Rows from expert 12 of block 9 of the encoder, named by matrix and row number. Rows with one number belong to one neuron. Each number is 500 + 40 x the weight over its row's rms, rounded and kept within 0 to 999. All counts start at 0. Numbers have three digits each. After the name is the row's rms in percent of the matrix's.
# up: expert up (encoder.blocks.9.mlp.up, 32x96x192), inputs 0-63
# down: expert down (encoder.blocks.9.mlp.down, 32x192x96, transposed), outputs 0-63
up.0 114:537454516562475548476517516527545497514493472467541530514446526468469442553491455547542431489543462429494481466515469473547508409509567465501490513530524520525570559506494475453535426524547480
up.1 114:504485488465532495488697484484512478545467511493436459485488543459426508507544542469471548477477523535442478471530439521530500511537524516519518536577497531497504541504490472534543526486503549
up.2 113:487511525481446477536506480518464550527566445462453433497495519552424523478502482483497507458481513554464493544487551497474550396543531560478507461507467549432530493549464469487564514572511483
up.3 079:483478524449584502580462489501477483484485524471564529501478501493538544504439511413537448565554483445542470537495444525473500515543539519475579457411483517521492484523500483532471517520510487
up.4 095:508422472479497463547586507548521489543485476530460488551495485472534482505477576494464472528467564509515478536455502423471539536459541534517470439539455451448516540536525491490415503580479467
up.5 103:512428512591578485541594499414495501484471525528520482471483497528470536479480549472516474473508556476568543474442564496541428554472481479457490500538548509459495547485579497520413538474474470
up.6 106:503539634517479457551461545461456500487510503510526464492461504503547476512540526501518499476561468461495460482452504498517461494454463571506514475485463455457563485560532488486428555480523497
up.7 108:567473518446468445542584490506487590500554481536547500396440481531508494515478567434451531458464556438516584473573491584535478563482476492553462558550526479449506378550558436461472468528476492
up.8 058:514491507462495501514523518519501459562501444576607581598497485487504537496482533435531471501394530479452515614544452486502532523531460426469512451453524441481526388468506458479518446522557444
up.9 108:446544449462517497488480499420536496463474564545473528481519467539570467553459433449518533536490507474495525533505548486549472509453517492539464496453517448496510475498520485574561417472533559
up.10 115:556465463488569419492511580555475583497550473517512461444484531454558562489532481399512493590476474508493521499518466473537558459550484480463503532523517513535478551495513438565535492546531541
up.11 133:523476478493513445515564534484486589483562587504546529516491478526523481529521459495466482465503565558592497525512460452450484523471460495463421519452475443542470486499479480469485503513470497
up.12 040:447482436560604458508540484493455483491519519495545471495471454457494420500522555544542478551612434499555453490538501502524508565477479426400540563513508527508533545410488410608433523490475561
up.13 078:473480431517480521490571591456475490518486496519443523470472509493511452451498481460422462439470552512490512488543555553489491557522484495553518476576502557490465537516551500444469508528524503
up.14 102:457483498447521505503516554477479524537459466525532484568533535435549520490474514498511484510489528440532415557573448530554429507455479521516538476398608473506474447473490487498385430485510483
up.15 073:523489479481478553535526507513505483478451570517490535547488519464526518510530519461470440508482472537465526512456423456411505493530500550455472498520495463544491545529476527528527611500516465
up.16 153:502427528552429545536515483478465506532515486474446509480534463536352532584456562518473498505572456463500515455498512501563504475531491501493517484512523522546525516486463501452528515468534483
up.17 153:476484500450533499498496530462542461540447540508496407540476510517527483444452522529516480553523461495501503533439531502543458565476492554504509568489506435501497519466505494459508520441549428
up.18 073:548475465477528539455577490534458491504457491477445497519488497510478487492521506529500419461501552509470541498456435498518522482461533519511468483492514568550466500527483512527558462543537511
up.19 156:555507535477444503447551470485508512499526509527444510447514522520507571521488510523422516532577528520583551486519522512513551547522496496536549487528472536503441490506486495468526492481606525
up.20 085:533511537504461466486382507462562491552503405422478484546518465440464493469591474514499486484571550442510515514463527560486541455513479506535461493525484543466445565525547506475534529484477519
up.21 072:562494397507462524493598504419500441496580485446474483463488492445464512526518499469527488501558583454476473518583580520511509439551550462583541527509461478501491534421419533476507515517450526
up.22 095:492559433540541493541467479536508503485484486475496456589505450544457479474539526519490509467496451488545502488468459493523517458515469531534513458385479555461489454524501552437548490509442510
up.23 044:521532434528457539437462512456486504511509467504565495574508542491516440508429561483501508405503494526559508540475477484461476523459487457485563456521447440525516480526518548453526506501496443
up.24 124:567502541578493576447523465525438502468486530502492506462502531433507562507487495576507461552521505504519437494488600524522473529504513510538491452506508502459551536452398470463545554470489466
up.25 069:546485555517545553524532460463503587532508492541492558537449517494437504532522453467481565498501487557412502493575467513450571421504467546496511543411452515520460479544553476480473536507502464
up.26 127:568484503482506474491527515588522523513500377502526463459504526516467457549534465408539476531490479527484514549514450482467548507499555472478520542527545480526516492490559449557547542497489462
up.27 089:460485480475422536459490564504497431465449499481467507515509480460538566505543480480391505520497483429451544576455507489530478532442506484523505511461514476517428457481456503483495544478538555
up.28 106:530455592492408502505549504522529504516500504489470443565448456450462496446537554539451482530462520437497479491529559517529533443512441511484445509500553532466530568501473409495473444487490487
up.29 108:492490546504491493467480515470507525517502493477502443489494528512500606467475520488358509471544520500448439476542510410500462489498521474561464554465482463453499489476478457499416538489510488
up.30 072:447569463530424485530571475544606472527517529482567479556505506462486485568500493453509442544448483438484546474556499508544450521507519542458542467532511516511558519510546491488476479513606486
up.31 094:536550473529507476551497544476484572540476440484469582490545537498515533527617494487562530517498497465449485494471494553515529400507564491519497449552523549508518510485485490527551438470443511
up.32 082:546497470488473520588542546516514459496483618439509510473525521509490574467460436469515450569526518475465547514514477485506444559484463513502459537391461562475507410543502488422462490441513515
up.33 065:518477477427446493553528536510528536553433464536479471559488510466474441547508555524466486508477557481443582527514522535535514548526449545558511531491472552448454440473494532498515521462560528
up.34 064:504466498520470391486547494531479509496509471535540574466529566551423512569493530495444513473539456484447556496486488493511560441493488445524473456560538471520521518505452504533523554505522575
up.35 068:532503439458524504508485487501463507514549551426508499516518514536443512503609596485527485501535431498484534484505524520506488534535474523477552510457496543540424540501500510442530494443478502
up.36 064:521552487469479478536534550480504550519519460500458532431468531524587579517529511472454490567494474468549473482457443489521501540477467458484523537480482490567593465519482524546486542498524536
up.37 121:589453585465493506499622498506536447551515506542405473505473531459471442452517457568510538523469483520520470510472454517500491523495543459478483525585520402484456458533553508459477469481538482
up.38 075:458509531545466472511442538544478518445543543507472501504459420508452459486471512415482543484547478475559501515533590425540535462489527486508559475482523491591484464423531488514452477504507448
up.39 065:523480404545467499434512474527479543589516519520514476452431504537416391467493482530557469563456504554488496518536537500461527480440461514494506403456500527499490457496456505475451553526483450
up.40 122:474541553505490561454461445432476516539489435489522517530483514521532483542448553450617443489518520482441447568562498548525495533472494483435505477535432530504511419552432577499508453487551503
up.41 088:530448436488458468552449505434510550393515523504553490531474515441450439540472542448497475554499530480487500516482599487528496492437486480489466570542571419456528474477510527505517465460533444
up.42 095:482430520403424551494403500422545512539482490486478452554521567535493516462496537481521495502525458454444467469465510530511535444500483491472487473520574545484510549457492456489524451525480547
up.43 053:562472476450445523487548514471455535560504497468550539438453512519495468502526509525514477521516427486509518463417489507519503517582511506541479501547471483570490462511547480477516498445536543
up.44 071:490496506525475541568493511526549496477464414500499508585505463497508414505442552452474449513466481465437549491564528514512595542525462491419478513502469446515521395499563473493557505470541488
up.45 051:509554489451505472519543486510441535523534475546477510454580495525568511552528467544521534496535519529489576515615458481569535465506533523484529487478463518506601511478471486513517514531547528
up.46 057:479531469478545546536512515492448551520515535457467529469472415558474521534491504477556525481483455511451482469502413522442585448506539535552548594553503551533535503513460506503547454471556501
up.47 065:540477498439469465573579478558478538501487477527505456512473507533467547553535539484555485484490556506439483530528566548519466525486550448437451400532550480527539531481480472516508516532563495
up.48 052:439485468476562450543462486546558500546421454482480432531504519549502490486445544574445521532481559377516452462515540528455504473467509537515463484536515514530451452504560457550551476470551492
up.49 050:472531449463535478572530481514428506477494512559485494497555459516469469489512517569495511527552501468559511503534489502520413482544377451494442509490479492545548451449522501521553509446538597
up.50 161:581409522494529534540497523497512539506476531444520467513530503471488532503560543529509463511505424494540451475423540479560522588513569434500621420556483481516461526525549502570446511549469483
up.51 093:496468403525478499578469443428466529443493503526476522454524478489498371498501422496466504536460425535491520517453559442524459524511454543448522469490532540545502596501483570484484524453617528
up.52 107:450484474470452488478540481544466617509517504554515433426475507465399528540458532488483518537459521501500526537527566458492536481478462476602494435525510434526519506525536486547428492455464521
up.53 080:453454463436525542511504475494430574544472504540576520519512500500534554447465450485475490464537524546509526531519454482564514562496495476480497486491488509495488419507582490582600504443541484
up.54 048:434450413493435519500544441454518525517494489555521532498482465499474495549487465574544493530550523428479533501457546453583569498522465534482522506487527534525561451445495468519525543448478493
up.55 153:558491563508434539524507541610485516507510468497568476427545523494443493491453495453485554447509505457425563499607434493533538458521488425539484547564561442498504490511497506562484497468491494
up.56 077:426494468467456502537498505491472514481500480475502508466517477490485504473492467509559501576495534516477503535412522481570503586510551550532476502563510458509578599447458443467484525527569527
up.57 157:527422475546552459451482510473420498476470544486538463473520530500588542523527506522511531500622404545494468545421570459549502524555559471478492460553446552538492562513497495521484519426481571
up.58 094:518529471489472539518510518479505529563549481584492409503504451487438464462474495436512454464459445499435479503557474495443483592479507526492461540512540433503490520454567448513495488499524479
up.59 096:535454548553515495508545463497462463478480486540516495516512471510566515461514498482532533546460496478488534518519465480418486529458506483513484482537526579551470486494550443504453542481484427
up.60 123:491429584601489459494637461444464562472438556421497545519525538524487493530580510485497517519530562457450427493476507506482546479476466461471530500517534462517505525422530527502484456481481523
up.61 107:462504442535476572552600489488421518521488519452464501475533517486530463464507505505500511493524467505564608446486575550536571520552466484512543551489455499466455452476480491508415557457525452
up.62 075:572465533545441548547530495480488540586484472521486496444506476461529516424475507442503512457527481487500507586532481564462467424484465410542476584466505519479494480490511517469518500555453487
up.63 097:536430461559507433538447504564549480443501488532495523500476481472427532487508497491578463490455505509535416454486539585460567489570537476504513470523511526441441497508519561473504503550518501
up.64 103:538516498530443523456604515504529492578484421576417453477440503497484516536503529485530470537530512528543510462465458522506441538478514433483459503540495462509507494516518512485504518484485464
up.65 114:555545525496467547493457507488469395489487492548499409553455525531484544464497547465484441545491429494496487566488499502476513528501526534511537488468511452458673515538468516419512483417505514
up.66 085:528481454474443549487452555541517476479514499456497486580530518470553468519529452441452543445516524468529457480426504556499483528548485477423393582478499490481449486488542523444535547508526509
up.67 126:517537563520527545466548521543515433515511486426535474474484455468435522448491503424550544574561565484477520487476523484492541502504477486523482550566490493509457546489457488511488540493499474
up.68 088:439494462521505569467532506521595525457443453429471486552564541440473498521524515418491505553478434501509497456470535537481491554484414483537461503486533588510484524573422553513519514438480449
up.69 159:461489553516485520571535579625516528474460493546511508555516536488494495489510509523487480459549518530452501492563481476513576436515518531467466579512468469501472489454468568509559489528533513
up.70 083:545458551529472448531559513470525517507499505457465521501507491469417502534433522451523477491517498489523523468514464502521536464487560494503470564510545493576504500468459444533543497528477450
up.71 114:524526553519475474447464447504419537566515523552554482459507513479410501498505506436525498530524497504464492517509577496507551479559502510448547490458451500516499489548439410581385471476544517
up.72 104:492461508553516443455497494494524502479519499488512509498469499539489495473429552504521545486523523556543517537525458540546562477531504498419555574465462466490458559478467574506565442552477450
up.73 069:501521551429442455495517469456515512519500455507510405478448516542522560528472483598404538497455483530539558542498498483516483481502529470503505448447492533513502503531505519503476512557524514
up.74 079:501457512467544522468496496411537477500464470524502488588463466585465429488476522461530510474532549501480420487510511500511486558452532513400505515577511580511454518537552494421559490418558529
up.75 108:576530498478562454475530585569418536513448467502514464466521454496514485525498466532497464472510482566440515533546544456451483483525477460502508442525479560442447554604550494440469444491587476
up.76 119:455552481477492509575474524488508478564514437469473508487464564499460504469462478588443442491545541542445469533514548407463526435478496434485491522426530493475502493519546505468429497534514553
up.77 142:546529507507511426478510491461491522457559529578522534392490520491462520538545475421458514496501500465556515529507458485515501512478511465432486525510502484500439487552447423492452530410529494
up.78 124:531526452542496441537508581524519507521501463474524542432491527460529570488563495485447514504453479528475427436525446530528491435525569505461541456495555431562478554466453477532461479544489505
up.79 086:461516463497471520448437434494559461532481480485474482581433505486452500486475542552545463536478479488495522496485589455505467474485528418500423506426572477513508530463555452493514503534541530
up.80 080:462523531477514483551548490532501530406479549565502476546507522536531507478384514497569538494509575555494526499536522505493463567445438424572479517506411493531581447448527466504452536485462417
up.81 098:502475589480500508497501485517509586510461457496451501483469504481469480421488481476527493558489472563428412478507519533497561572571520570452568517497499407474523630520431536470545520522465463
up.82 082:535455501510415565466545474490482524484536447558545434504527493537532474487547509453475507509494535573554487541532486501543550525538515455502501490422578494527623454509451493521460522489525477
up.83 091:459493448462506501538524464384479490523549493531524512493472537520475509435484500467493493463495490533516468476552570514484450415515553462552535557469524474484530527458423507547605474495511444
up.84 078:520537486432496515444471530470447434547535548507478528494500516458541528458523499544493492475581494495547452445570548565520521521501495514466525435427544530466393506447533475477532419515498527
up.85 070:444528381465504491559560488488567509483548453473455490511427521539491621490441446550424504469477468455472499422521509530523520460543509492452518491424494546521443545473515485476578476525497479
up.86 084:525513465479542456547468475464510526414483529492489443399497540503522529520551482467526541524492497492433453458512566446510468451444549519550512517555445427444498466498512541555549477526508478
up.87 049:471472452531501509530529528490518486440435495530508544554461479473525540526510458563494553466422563428498475524518553518429487533489545466444464464559516426502472486490533522523476468567548515
up.88 099:555501435461482539544545542526470518468515482468490504498469442457412506500431548480390492466472498500494604510544516482483592479471463461490548527560477542548519479525507483435518477456507500
up.89 125:424537584536514518551520517432469433492512465480482490468460470477537501521456503458470490521478485501478535502502495467432468513397508498441496500469505493505573528484533496512535536550482523
up.90 091:448536483453497471564579523549563522507468527499525510486532474515531489503468468489491509471487509541516507451498520536518604518573495548520457488555483514501485431464463456522567485543473581
up.91 142:488542568481562506501549526605497462506556483491441512450510554480498483548473500429493462509505469460488547516549520529521549432489500481509496556535474504568416470448462526512488433459565480
up.92 128:416435491523454509501462500487459552527538426505420455544505555532399540508518520480566499544516455499511476449501572527546485517471469496400498517381515504459494480475527545548450511478504492
up.93 067:502560541447468523552583530507501532493461536476553459503546505481457438575606558524514477515511436546538435457498498499511464503467529512533531462480503568536506476466479539501468485495551416
up.94 141:541509512503541488462494443504437453495555436491468538543529547540498519468617557487447467426505479467528553494501518546534554443504491506486474532459520529505442583490496500505387466560481538
up.95 121:549509508466567478492495516483572570412519493485595536444522540510485480509375488493503522550549485472467471560474551466524455458453578471514531542489501425477517490541558500499523391489454508
down.0 121:496468468546495515562539505540436541486455521482529507534451447517512543500516503443482400509472487478530528510453444492512481511472535437506536444504535456494440492432428597485500503472428502
down.1 110:462457545413553498485511458410525544529531544506471419556451506580537455539530514534415532480571492469540549517543434440523473517527491473519611450512396608519499518459521528519559564514500533
down.2 119:533478577499451543505477485530495511498505560463545564461485516431471555543453499461433453490511466546486505491439525484448463447497545516479557485539495517525529462563541492543509455425461472
down.3 090:527534462465499591559500516524491492523478478478526514517450548512492474490478545499498477517483496494487435525529502507510449418488432557481582523557535540514457510563565576499500563503546462
down.4 101:473528487507552559513570548558431463461504416465485434525474472534504475495490520471493452526506506491480462493484584519501579501541487593555486508540539475462501493448439538501450530369555504
down.5 106:556473521502545518470433526505513555561589456472593481509533499547434503493462398428467503543537491444515462535459545534581523401546520499538552535542531571501471461492456482432500515493434475
down.6 094:488537483445521577511518452533544507510537432522478476448457542513461431555547552501503424472536529469511501532534522475563432526493480495370542487525492538531481536475488486549568576527477489
down.7 122:467546501535505487477468521510486450493560418397476520537446465511539480448435501451477470559555484434488480494523512484498580516508588536463533476470568519468498473509557499474543510520528532
down.8 069:507499502444508472472458496484496469471482547541473504466536539517569502397562494396463511513484551496498491472496511568543412517522456531543427490488506483401474560518634557552446513528571562
down.9 108:509506490466465538483514530505479493448565445511390460419544483503490492486515503502520486495521518487451534517497530540500497457480490519437512509495523413514459486541437514561499557461546531
down.10 092:518463494496437487550482544520554479498472518444479538523518488510517480416574520485481462552507566472498515453515406461534428500496566509453504462436615536471540496516612451476512516485500551
down.11 129:551490518485503500457509491544545539420461533469557507470453480543509451474440514472513456473489439496544492456534462528500527462489541487433421541498506550427481459458482475507503554580473448
down.12 053:473560454485524505551535504573474482464582508501509481513495472494511512544530490508516531491450486511487531493538527527491530502439554493525531496556547487524462531549489471478512543479487453
down.13 086:507548479492542586447563481497555455510499425482501460425538464466481564496505460487547471601542490561437504515473475513471478497442500529460491511533559463517461485513534514554522495417494469
down.14 094:509467497470491502502468473499510464522577537491500425466462480508451454544460427454484541480588513450536495468537603488547457502501500502477546562489559617526464473548553554553513450542506523
down.15 076:478581396597462535495529505520490516466493492405502546475541424491495532480459466437395522528555544461474468459500476534500528549405530555490491450425517453488498459480445478488523525464454508
down.16 146:544501513500495376544449491465552532500475529506531589536544483528463466511471459490506429489434461471519528431517450523554491474463538533562569473551497564541496514434499516491536494537468452
down.17 131:516546406508504447510510500482467501522520564476500458492495505550549462454558529555495450534512514503500509527510499503499527472455467543458571496526472506497501491469411461472593557486482536
down.18 074:446546519620542527528493487486536540524515523485512523460474525483468533472489500533471537514469462477597558419476509534525474445471457498467470530489590483476508462508496495579539516439492496
down.19 193:538435568471476556468454541486559450516496463447544513481519495506507524485461530457358526490517495473456432540532578578613445525591529439470518492424468522475479531467536540446503441513527490
down.20 095:497512563513450413514488459481461537481496537478514459614528522476485469433528475552422515508483495537491524516592488533502558535452588435488573438493538478470462529504373554511500458452486489
down.21 076:451526443522543519495575483542532572562547569477528424579441470509554526528461495482477460533505552472550516534593456450496492464506561468530541579548462558428526599479545497445498503552473480
down.22 094:596441498475454512505519494460520434446550523503506490461536563451486515479450535484487452491453474522431513465490511525489551434483497496437523516471536465484464488540475528493553513507468527
down.23 053:510514493506526540532480495526475605506420572488538459532525485523508533483483421421478552439515485493545511527464471528525498501507501476559539531575513490515485430537484509476468597456403536
down.24 091:527539502467542484551517461471527503502488480436552462545503541473527539539561551539440500504519510489497474493497489586550407479476550498553577432534484470548489447469510506458480470506565479
down.25 086:463490479540493605496532544576542514525502445379534553508504483546475550522506498445481498538531551432498503504454470519479481565488428568465571507416512492504455481560441452544543519511512467
down.26 105:538438500512499546449505506462519456410473411516513569543482467535486525505522553521396469447490526555463618487542442468598537565433511480518516515499477528550503464574504474531511519540515499
down.27 100:565436446412500572479486458530463533532506467466490529508523504480491514530464505542497524534543453491443532478535523520432505501470495468481512515497490454472456453536450489529492444533548483
down.28 102:518518565487549490572458528539525469491538454461534470575490526613477524506470464390480510531487467449437493474470569481499532517468503451477497541533485569477476444511527441464549525451555495
down.29 096:542569472509527546467525412473485436501501559588560490507482502498403520453514535530431489486470542548442471565507579480430460454439453561584464519494550550497425503524497510520530541543511484
down.30 083:533510553510476521500501454526509470557506485457449545436446545471497513517476495447486487478488521565447511510550484488474536434434478534480466525410583520440491526530502416558482513457543489
down.31 085:582490581526490482535476568511525544530521545481513574493479488487491494500523498474544495554511479418504552511532457516553486530451495452416453596487534532491445583513557531481558439510538542
down.32 088:462562497526413549562462503476507400488510470486482540523540503513492541558518485450427488514481530449442470518511517487493482481462486507457541482482463540462485524513468456512483461494444499
down.33 067:447458535453511539438483526521539471483490455431527511504460564499571478530554454491454527463480553492509490492492420413500524455492451487571512476470539603519476531566462485562514537497537495
down.34 072:471446486566518586457514488504494397442491515570543561593514474459500539460446458451461467517462541459499546503501535442512460586453489458504512471572462523490553448477558493554522511529564570
down.35 079:536433459469580440529581451468480509551519417509476537463525506429569538469539550453463530510527465497454510459517472484453533539427448533515554526452492529503496528456448521495475518575494472
down.36 077:481480541551519467503490518527493504530493499449450501536514481425533509564537478522493447455468525467473474549558461490469522545439513417437513435445549545465484511454584500467517520456416487
down.37 117:529609474526512640482536523566525453537525518518516499501449514544506504503526503497507493571511488502478456497484462509459498477403490535467461541400424517490467482486526516511398526457507525
down.38 078:461509554570561425489515514483535478512516472418480478420534538447525515438562501440576476475540503500445462516515504573459476472448506478434402481511520463486499523517564502446512485526522508
down.39 081:456539548493451518434497509446495526523454485458549527466438551515475477444575509462364508456557538471504530465495495529451497511458463476451539525418516475535443497537510506461517560513539489
down.40 116:462489533535488545611487504484548504502473488503563536520479473521443487534552513434504535457499441459486440446489510472526472462382490498506628542510510549495505536508537487452462510530511513
down.41 091:531492450500504553555557457478519462498571510445511498480511484485498424542465467528451488483570502528528545557546499527496489507432539490485529483470531536465477463495474508485463464500495471
down.42 086:479520498461553509530476522494546483493572461478481564444456560487492510492484474480467488502511502494477484544477463488485486495499524466531535441451548482555498471481448483450443473552505513
down.43 072:502459508473494549489526454541546457502485423447535573467531486510504395481491475481478500491488511461532475488523434512487454437452415502399519501399530456448479536484473499592501660511529529
down.44 084:520498445502473536525480466495501484506509471476500549492549570497539531535431513506453550535501507519468499518516476540441509504470489505535491441535532516518475518479521500488485464508511544
down.45 067:481510508531468516474548545504527485466483438474507566450430465436464470642546488429499478543477522472495548536455458500470450541517454444532465465474552564566502520444507447543454552518476561
down.46 067:480528524467505480540552488505497485514514433447486503499493514446470497524522496514446572521487405483448448472426481577549523492501466467458501522606569463476501457527530552516577504491531530
down.47 076:523469481501489505487578523503553457523518483449528500467474581524560419466486470492492490552504494469472477510489439532509555530472461430570485483471556533470512532507542506456487539437514500
down.48 075:501438479479497557473440397492457482505508533473520492528523517524455523522414412495451577445487473434456483486542480487578565514470511549488575507524575485543566476518446528422508546549509508
down.49 064:543502500548559543486506445491530522447434536438495516488582512479439477511563513489499416477475517415465498520539489511468511543409452474421553505532537510525557454466454554479533539514513480
down.50 150:524534559517488441578500487427545539567582471519483452505509478553458418449452535464447516522520530449504568572535517525493491493477521491472549539538465542506475503465506473493531484509459562
down.51 091:543536520544491429500499484474491467443469464518536494441503525477421536500519574440488500507520510419475485603481473494412499508464420524431504469479440493497483519501544437505480502464480596
down.52 097:479459523493588444479490518530500473533480535449567490465473451443475520492500489528483501550545549411464491508534587578551487472555510532497500478489505586463447514475504503483505416539485506
down.53 076:556570414556522520462556445523550447464483480522508407440505481474505480438579484513471524476484460528529502594502519432459500482490461542505572526512491517447508438475503521486454537475515462
down.54 062:534519518505534521513418477540596555543453491585461475486469548455545524514489431483441526484462572453426477418467502429443432542472502463476553489620472452519429546528470528484483580455492491
down.55 120:559496486529454491495551576574461491557454455499557528525501479521431497456497532510499473503490534471551459470465419521522538467443489510546521493476561554517463472464578514517487465431547535
down.56 091:524556527516457598506479518525533462547516460444537504523467499484516495485489457433423514487525483473502456471507493482554495487424497499501554556491524541455500519500535576464544551524553490
down.57 131:514552520487484445492499499481496535564559534501567491551484416586515534525530446487433432492470628502498501547526525507560407504489515526481464440503487567509455500476471519499448537496516514
down.58 091:500492464546524557514523485508499440423556364534489480433468455509529475513491506499456542540532510510526433463475529516507466519527475493454492509439507494516510502461521511537546509471519543
down.59 104:519524575478542526560503534503536408423524447473508497442544523489567550455532547445517451495533583511469501518515518522489466545518524459396463525482480513440484469550467462568566459486545533
down.60 101:557517509508562530513499499531562451448521450547507507473509557516502498428552477495465497508490564550550563521449484476550475477499471493539499467485562559494482504534571549485496566416455433
down.61 087:496544477503510485433522463531539464541556473480485457536480501577532560513512506517446551483495485418565494508480522491501463453429508534471536502446514558494488461482528443530558483515501540
down.62 091:502506507550628581481498521460507506468518511482503449529555549510490551486508463525469468482468466492543477592470532488494489485505472472441524548474431425485472447486490536490522521496509447
down.63 109:533486448532417505577478426456496463534452489476487484549465460477507470490459512457492525479487483495496419544524503549480483487470591449502600532504486520548493464494458514586546512513499489
down.64 098:517476486602513483441505475491559517496471477452485468526474456529495562469556475448466503473527469449460523562407502517534459536472492522490519435521464463462518521544407531459565559459507536
down.65 103:471511485581557540520466494557502450515509487530541532520508533514446500509505510518423515521513466445542565497485555469516522504474540514515535486546440469511455495527559481560517514437507525
down.66 082:494470419480558538538536436489409538450482506433539497546536448557521541539529531459488496588536502494493536598508521523516521465474529481551525583506490527517454497487404534490433508449530456
down.67 133:488514494548517509540543515559539485622436448514528498477511549506465434521530441490508510500484453481485529517553479513479516512447462495516551528478524534539526508501487503455507510522509514
down.68 101:460544551535481599544545504515543531452554494486452599496452543493532477462484492499425474519480553443542527533472513484506488474476492544493504465426516450489493557509535498449535506565531480
down.69 130:508468553496441505470473570520521533508531561416525506510428509530603490505429525551478487493493494483540419440488469525534474496548494462518499452440460543462511516505503566455537478514508541
down.70 093:568563495528501477435512525487491453494509455478453469512469549484449513469483421482481490582488467550436583505561493543466452518461515491525499473465464532479500468569556471509497496423535530
down.71 128:525554541534494476470543536566509512521538493537565475487505409520480502484525456449516524559486517524466460462536597465508484554471547527499559498474523518461460438481555516550511487493479515
down.72 110:516451476499554564490513486432441417481525488482529530526480529529471505473465515486503501469545462516478537483439458432464482509505496512551471446464553515463433566489552486506484527499538540
down.73 072:466543435510522519500474553539520431529504432454528546495527497570473531435471557495523490515470459428553477497457477447490578596400476510463604470487547463528489496575461532512501448508517543
down.74 081:549504457487527550558527427493469498528504502454543529445525544475401532484523519434406508509545555461487516535519504539481439516495517466541585510489627529434489457503479480554529452505517508
down.75 113:498500471513502491532469545519528545509531491500510463536479531541514447539460451510475442508468550517512487574448520504439531455545461491431565513497485532470444423455561589464491555497504528
down.76 097:511547525538484456489466483496468501432471448499504501515586582528451480553473446483519449502468459526494483544492519457456551466422459482529569560560481548517442515457488575410454574519467475
down.77 158:527545475428462480558556489497519593472423527518559464533517474517505473482411513493490438492455459496487539481542470569578556508513487522529468549511437535489520495535504491479550503523507539
down.78 120:604517456562470437528551509474532476477466453497482472524473559521509427441499480458510467573459473512551499520501436557519554482426453525487492490509436461506496469459423556479578441438491585
down.79 092:493577471487507591539505564499456424456543456501459528469468478492517467510549509489522446525509500538429492554445533448515513488472454531497480514478491435507469540482476540583517598467572485
down.80 077:442516528500476511521502519515484505468451475480491538520501444543527559447549518459462461406591464513463531459435543537504520521497549522500595398510509510480561459543519473518515513506493480
down.81 085:468492498522616548516583504503525421456511431455520448546527489474489540548529523446402552469458538534492486543498466436519500501481514467541525597539548544528486549462454551512535556490583505
down.82 103:577523465451464559424457507488529457553507496393469505575512522526501458509518511432429497508546496430459482587513585539460471510473503428518468461507530539475440525531522512537572559456522461
down.83 089:448551399434523529544525550472501475483519474467543495520505435513563434506566476508444518476450548449533442425476504610526479491449500453473433483503511562437411518465493481484553510492469565
down.84 087:572495481520563486501503529530488498523557466458542487440480461520585502497591531504443474475473534488521483580529522546553468505565555432419545532492620543474499535553495529475539532503511456
down.85 071:588479494514583500455562465557440520584490479465551540500457495511410517485530390426539498532473444518475524523500532563540459462461490485515462550525502544532460554533502550453536537503513463
down.86 082:545462512563482488538500554487470483476579530409531516538533452533497519473461492445475541510541513489531426451494493541548485457448566570504605498472592530503530500561494420476483479514512498
down.87 068:488490456489520551541454520549410488531501535495584589501495577579468496482543458435478468461500549528495444524499530485520436600467471475545538464492591530500455545514467491530508529472510549
down.88 079:437506504475524552479568512519540492475520521358515517515483459488470524451459505559535495529465517444530499579482508479522562457461547549455432443446510475470493425504513531469482461489458467
down.89 109:508531557509543467498431448443528480402541546499527537484547521485488479518519529536534466482499428498526459473503543452477465496539473487498405506537556502555474485532587470529482521495467535
down.90 097:522544571502457472495430460543529498452486499497557512470481529497496439506460487473440455440486451489440465565492596504514557453401483422379553517489531520517457484465474525430528501531492475
down.91 159:549543546419491509500567510478534565451426497482465486474481440523503534555491472432486497477497469486448530492507540497567533558487465525463486486451465539549526445464542502466559481535481471
down.92 133:496529464535541500560465531536504493454523409494466458427509429532463607527485494477529533480505512504551504441508542523451506520487538484467558522485469439503504506548506507553495569512529500
down.93 074:409570497478482556485503489480499519523546516413536589448489507494496507538551450519477490516485534525456498496497433487504471521463548486541595431538556507443488499479523476536499509521504468
down.94 144:564503545547478497430462515545532519511484545594469432501481419531525466429476516472471518507521546576529482499469524458549507531517526480471536493452494497489409527469520490511577531520493538
down.95 100:475476496554515451510503566506512515512528517379537478534505461527508526505452536449479479488515535433497478512485514524537486418531495493502535459444556551458524455435553517470459576509496505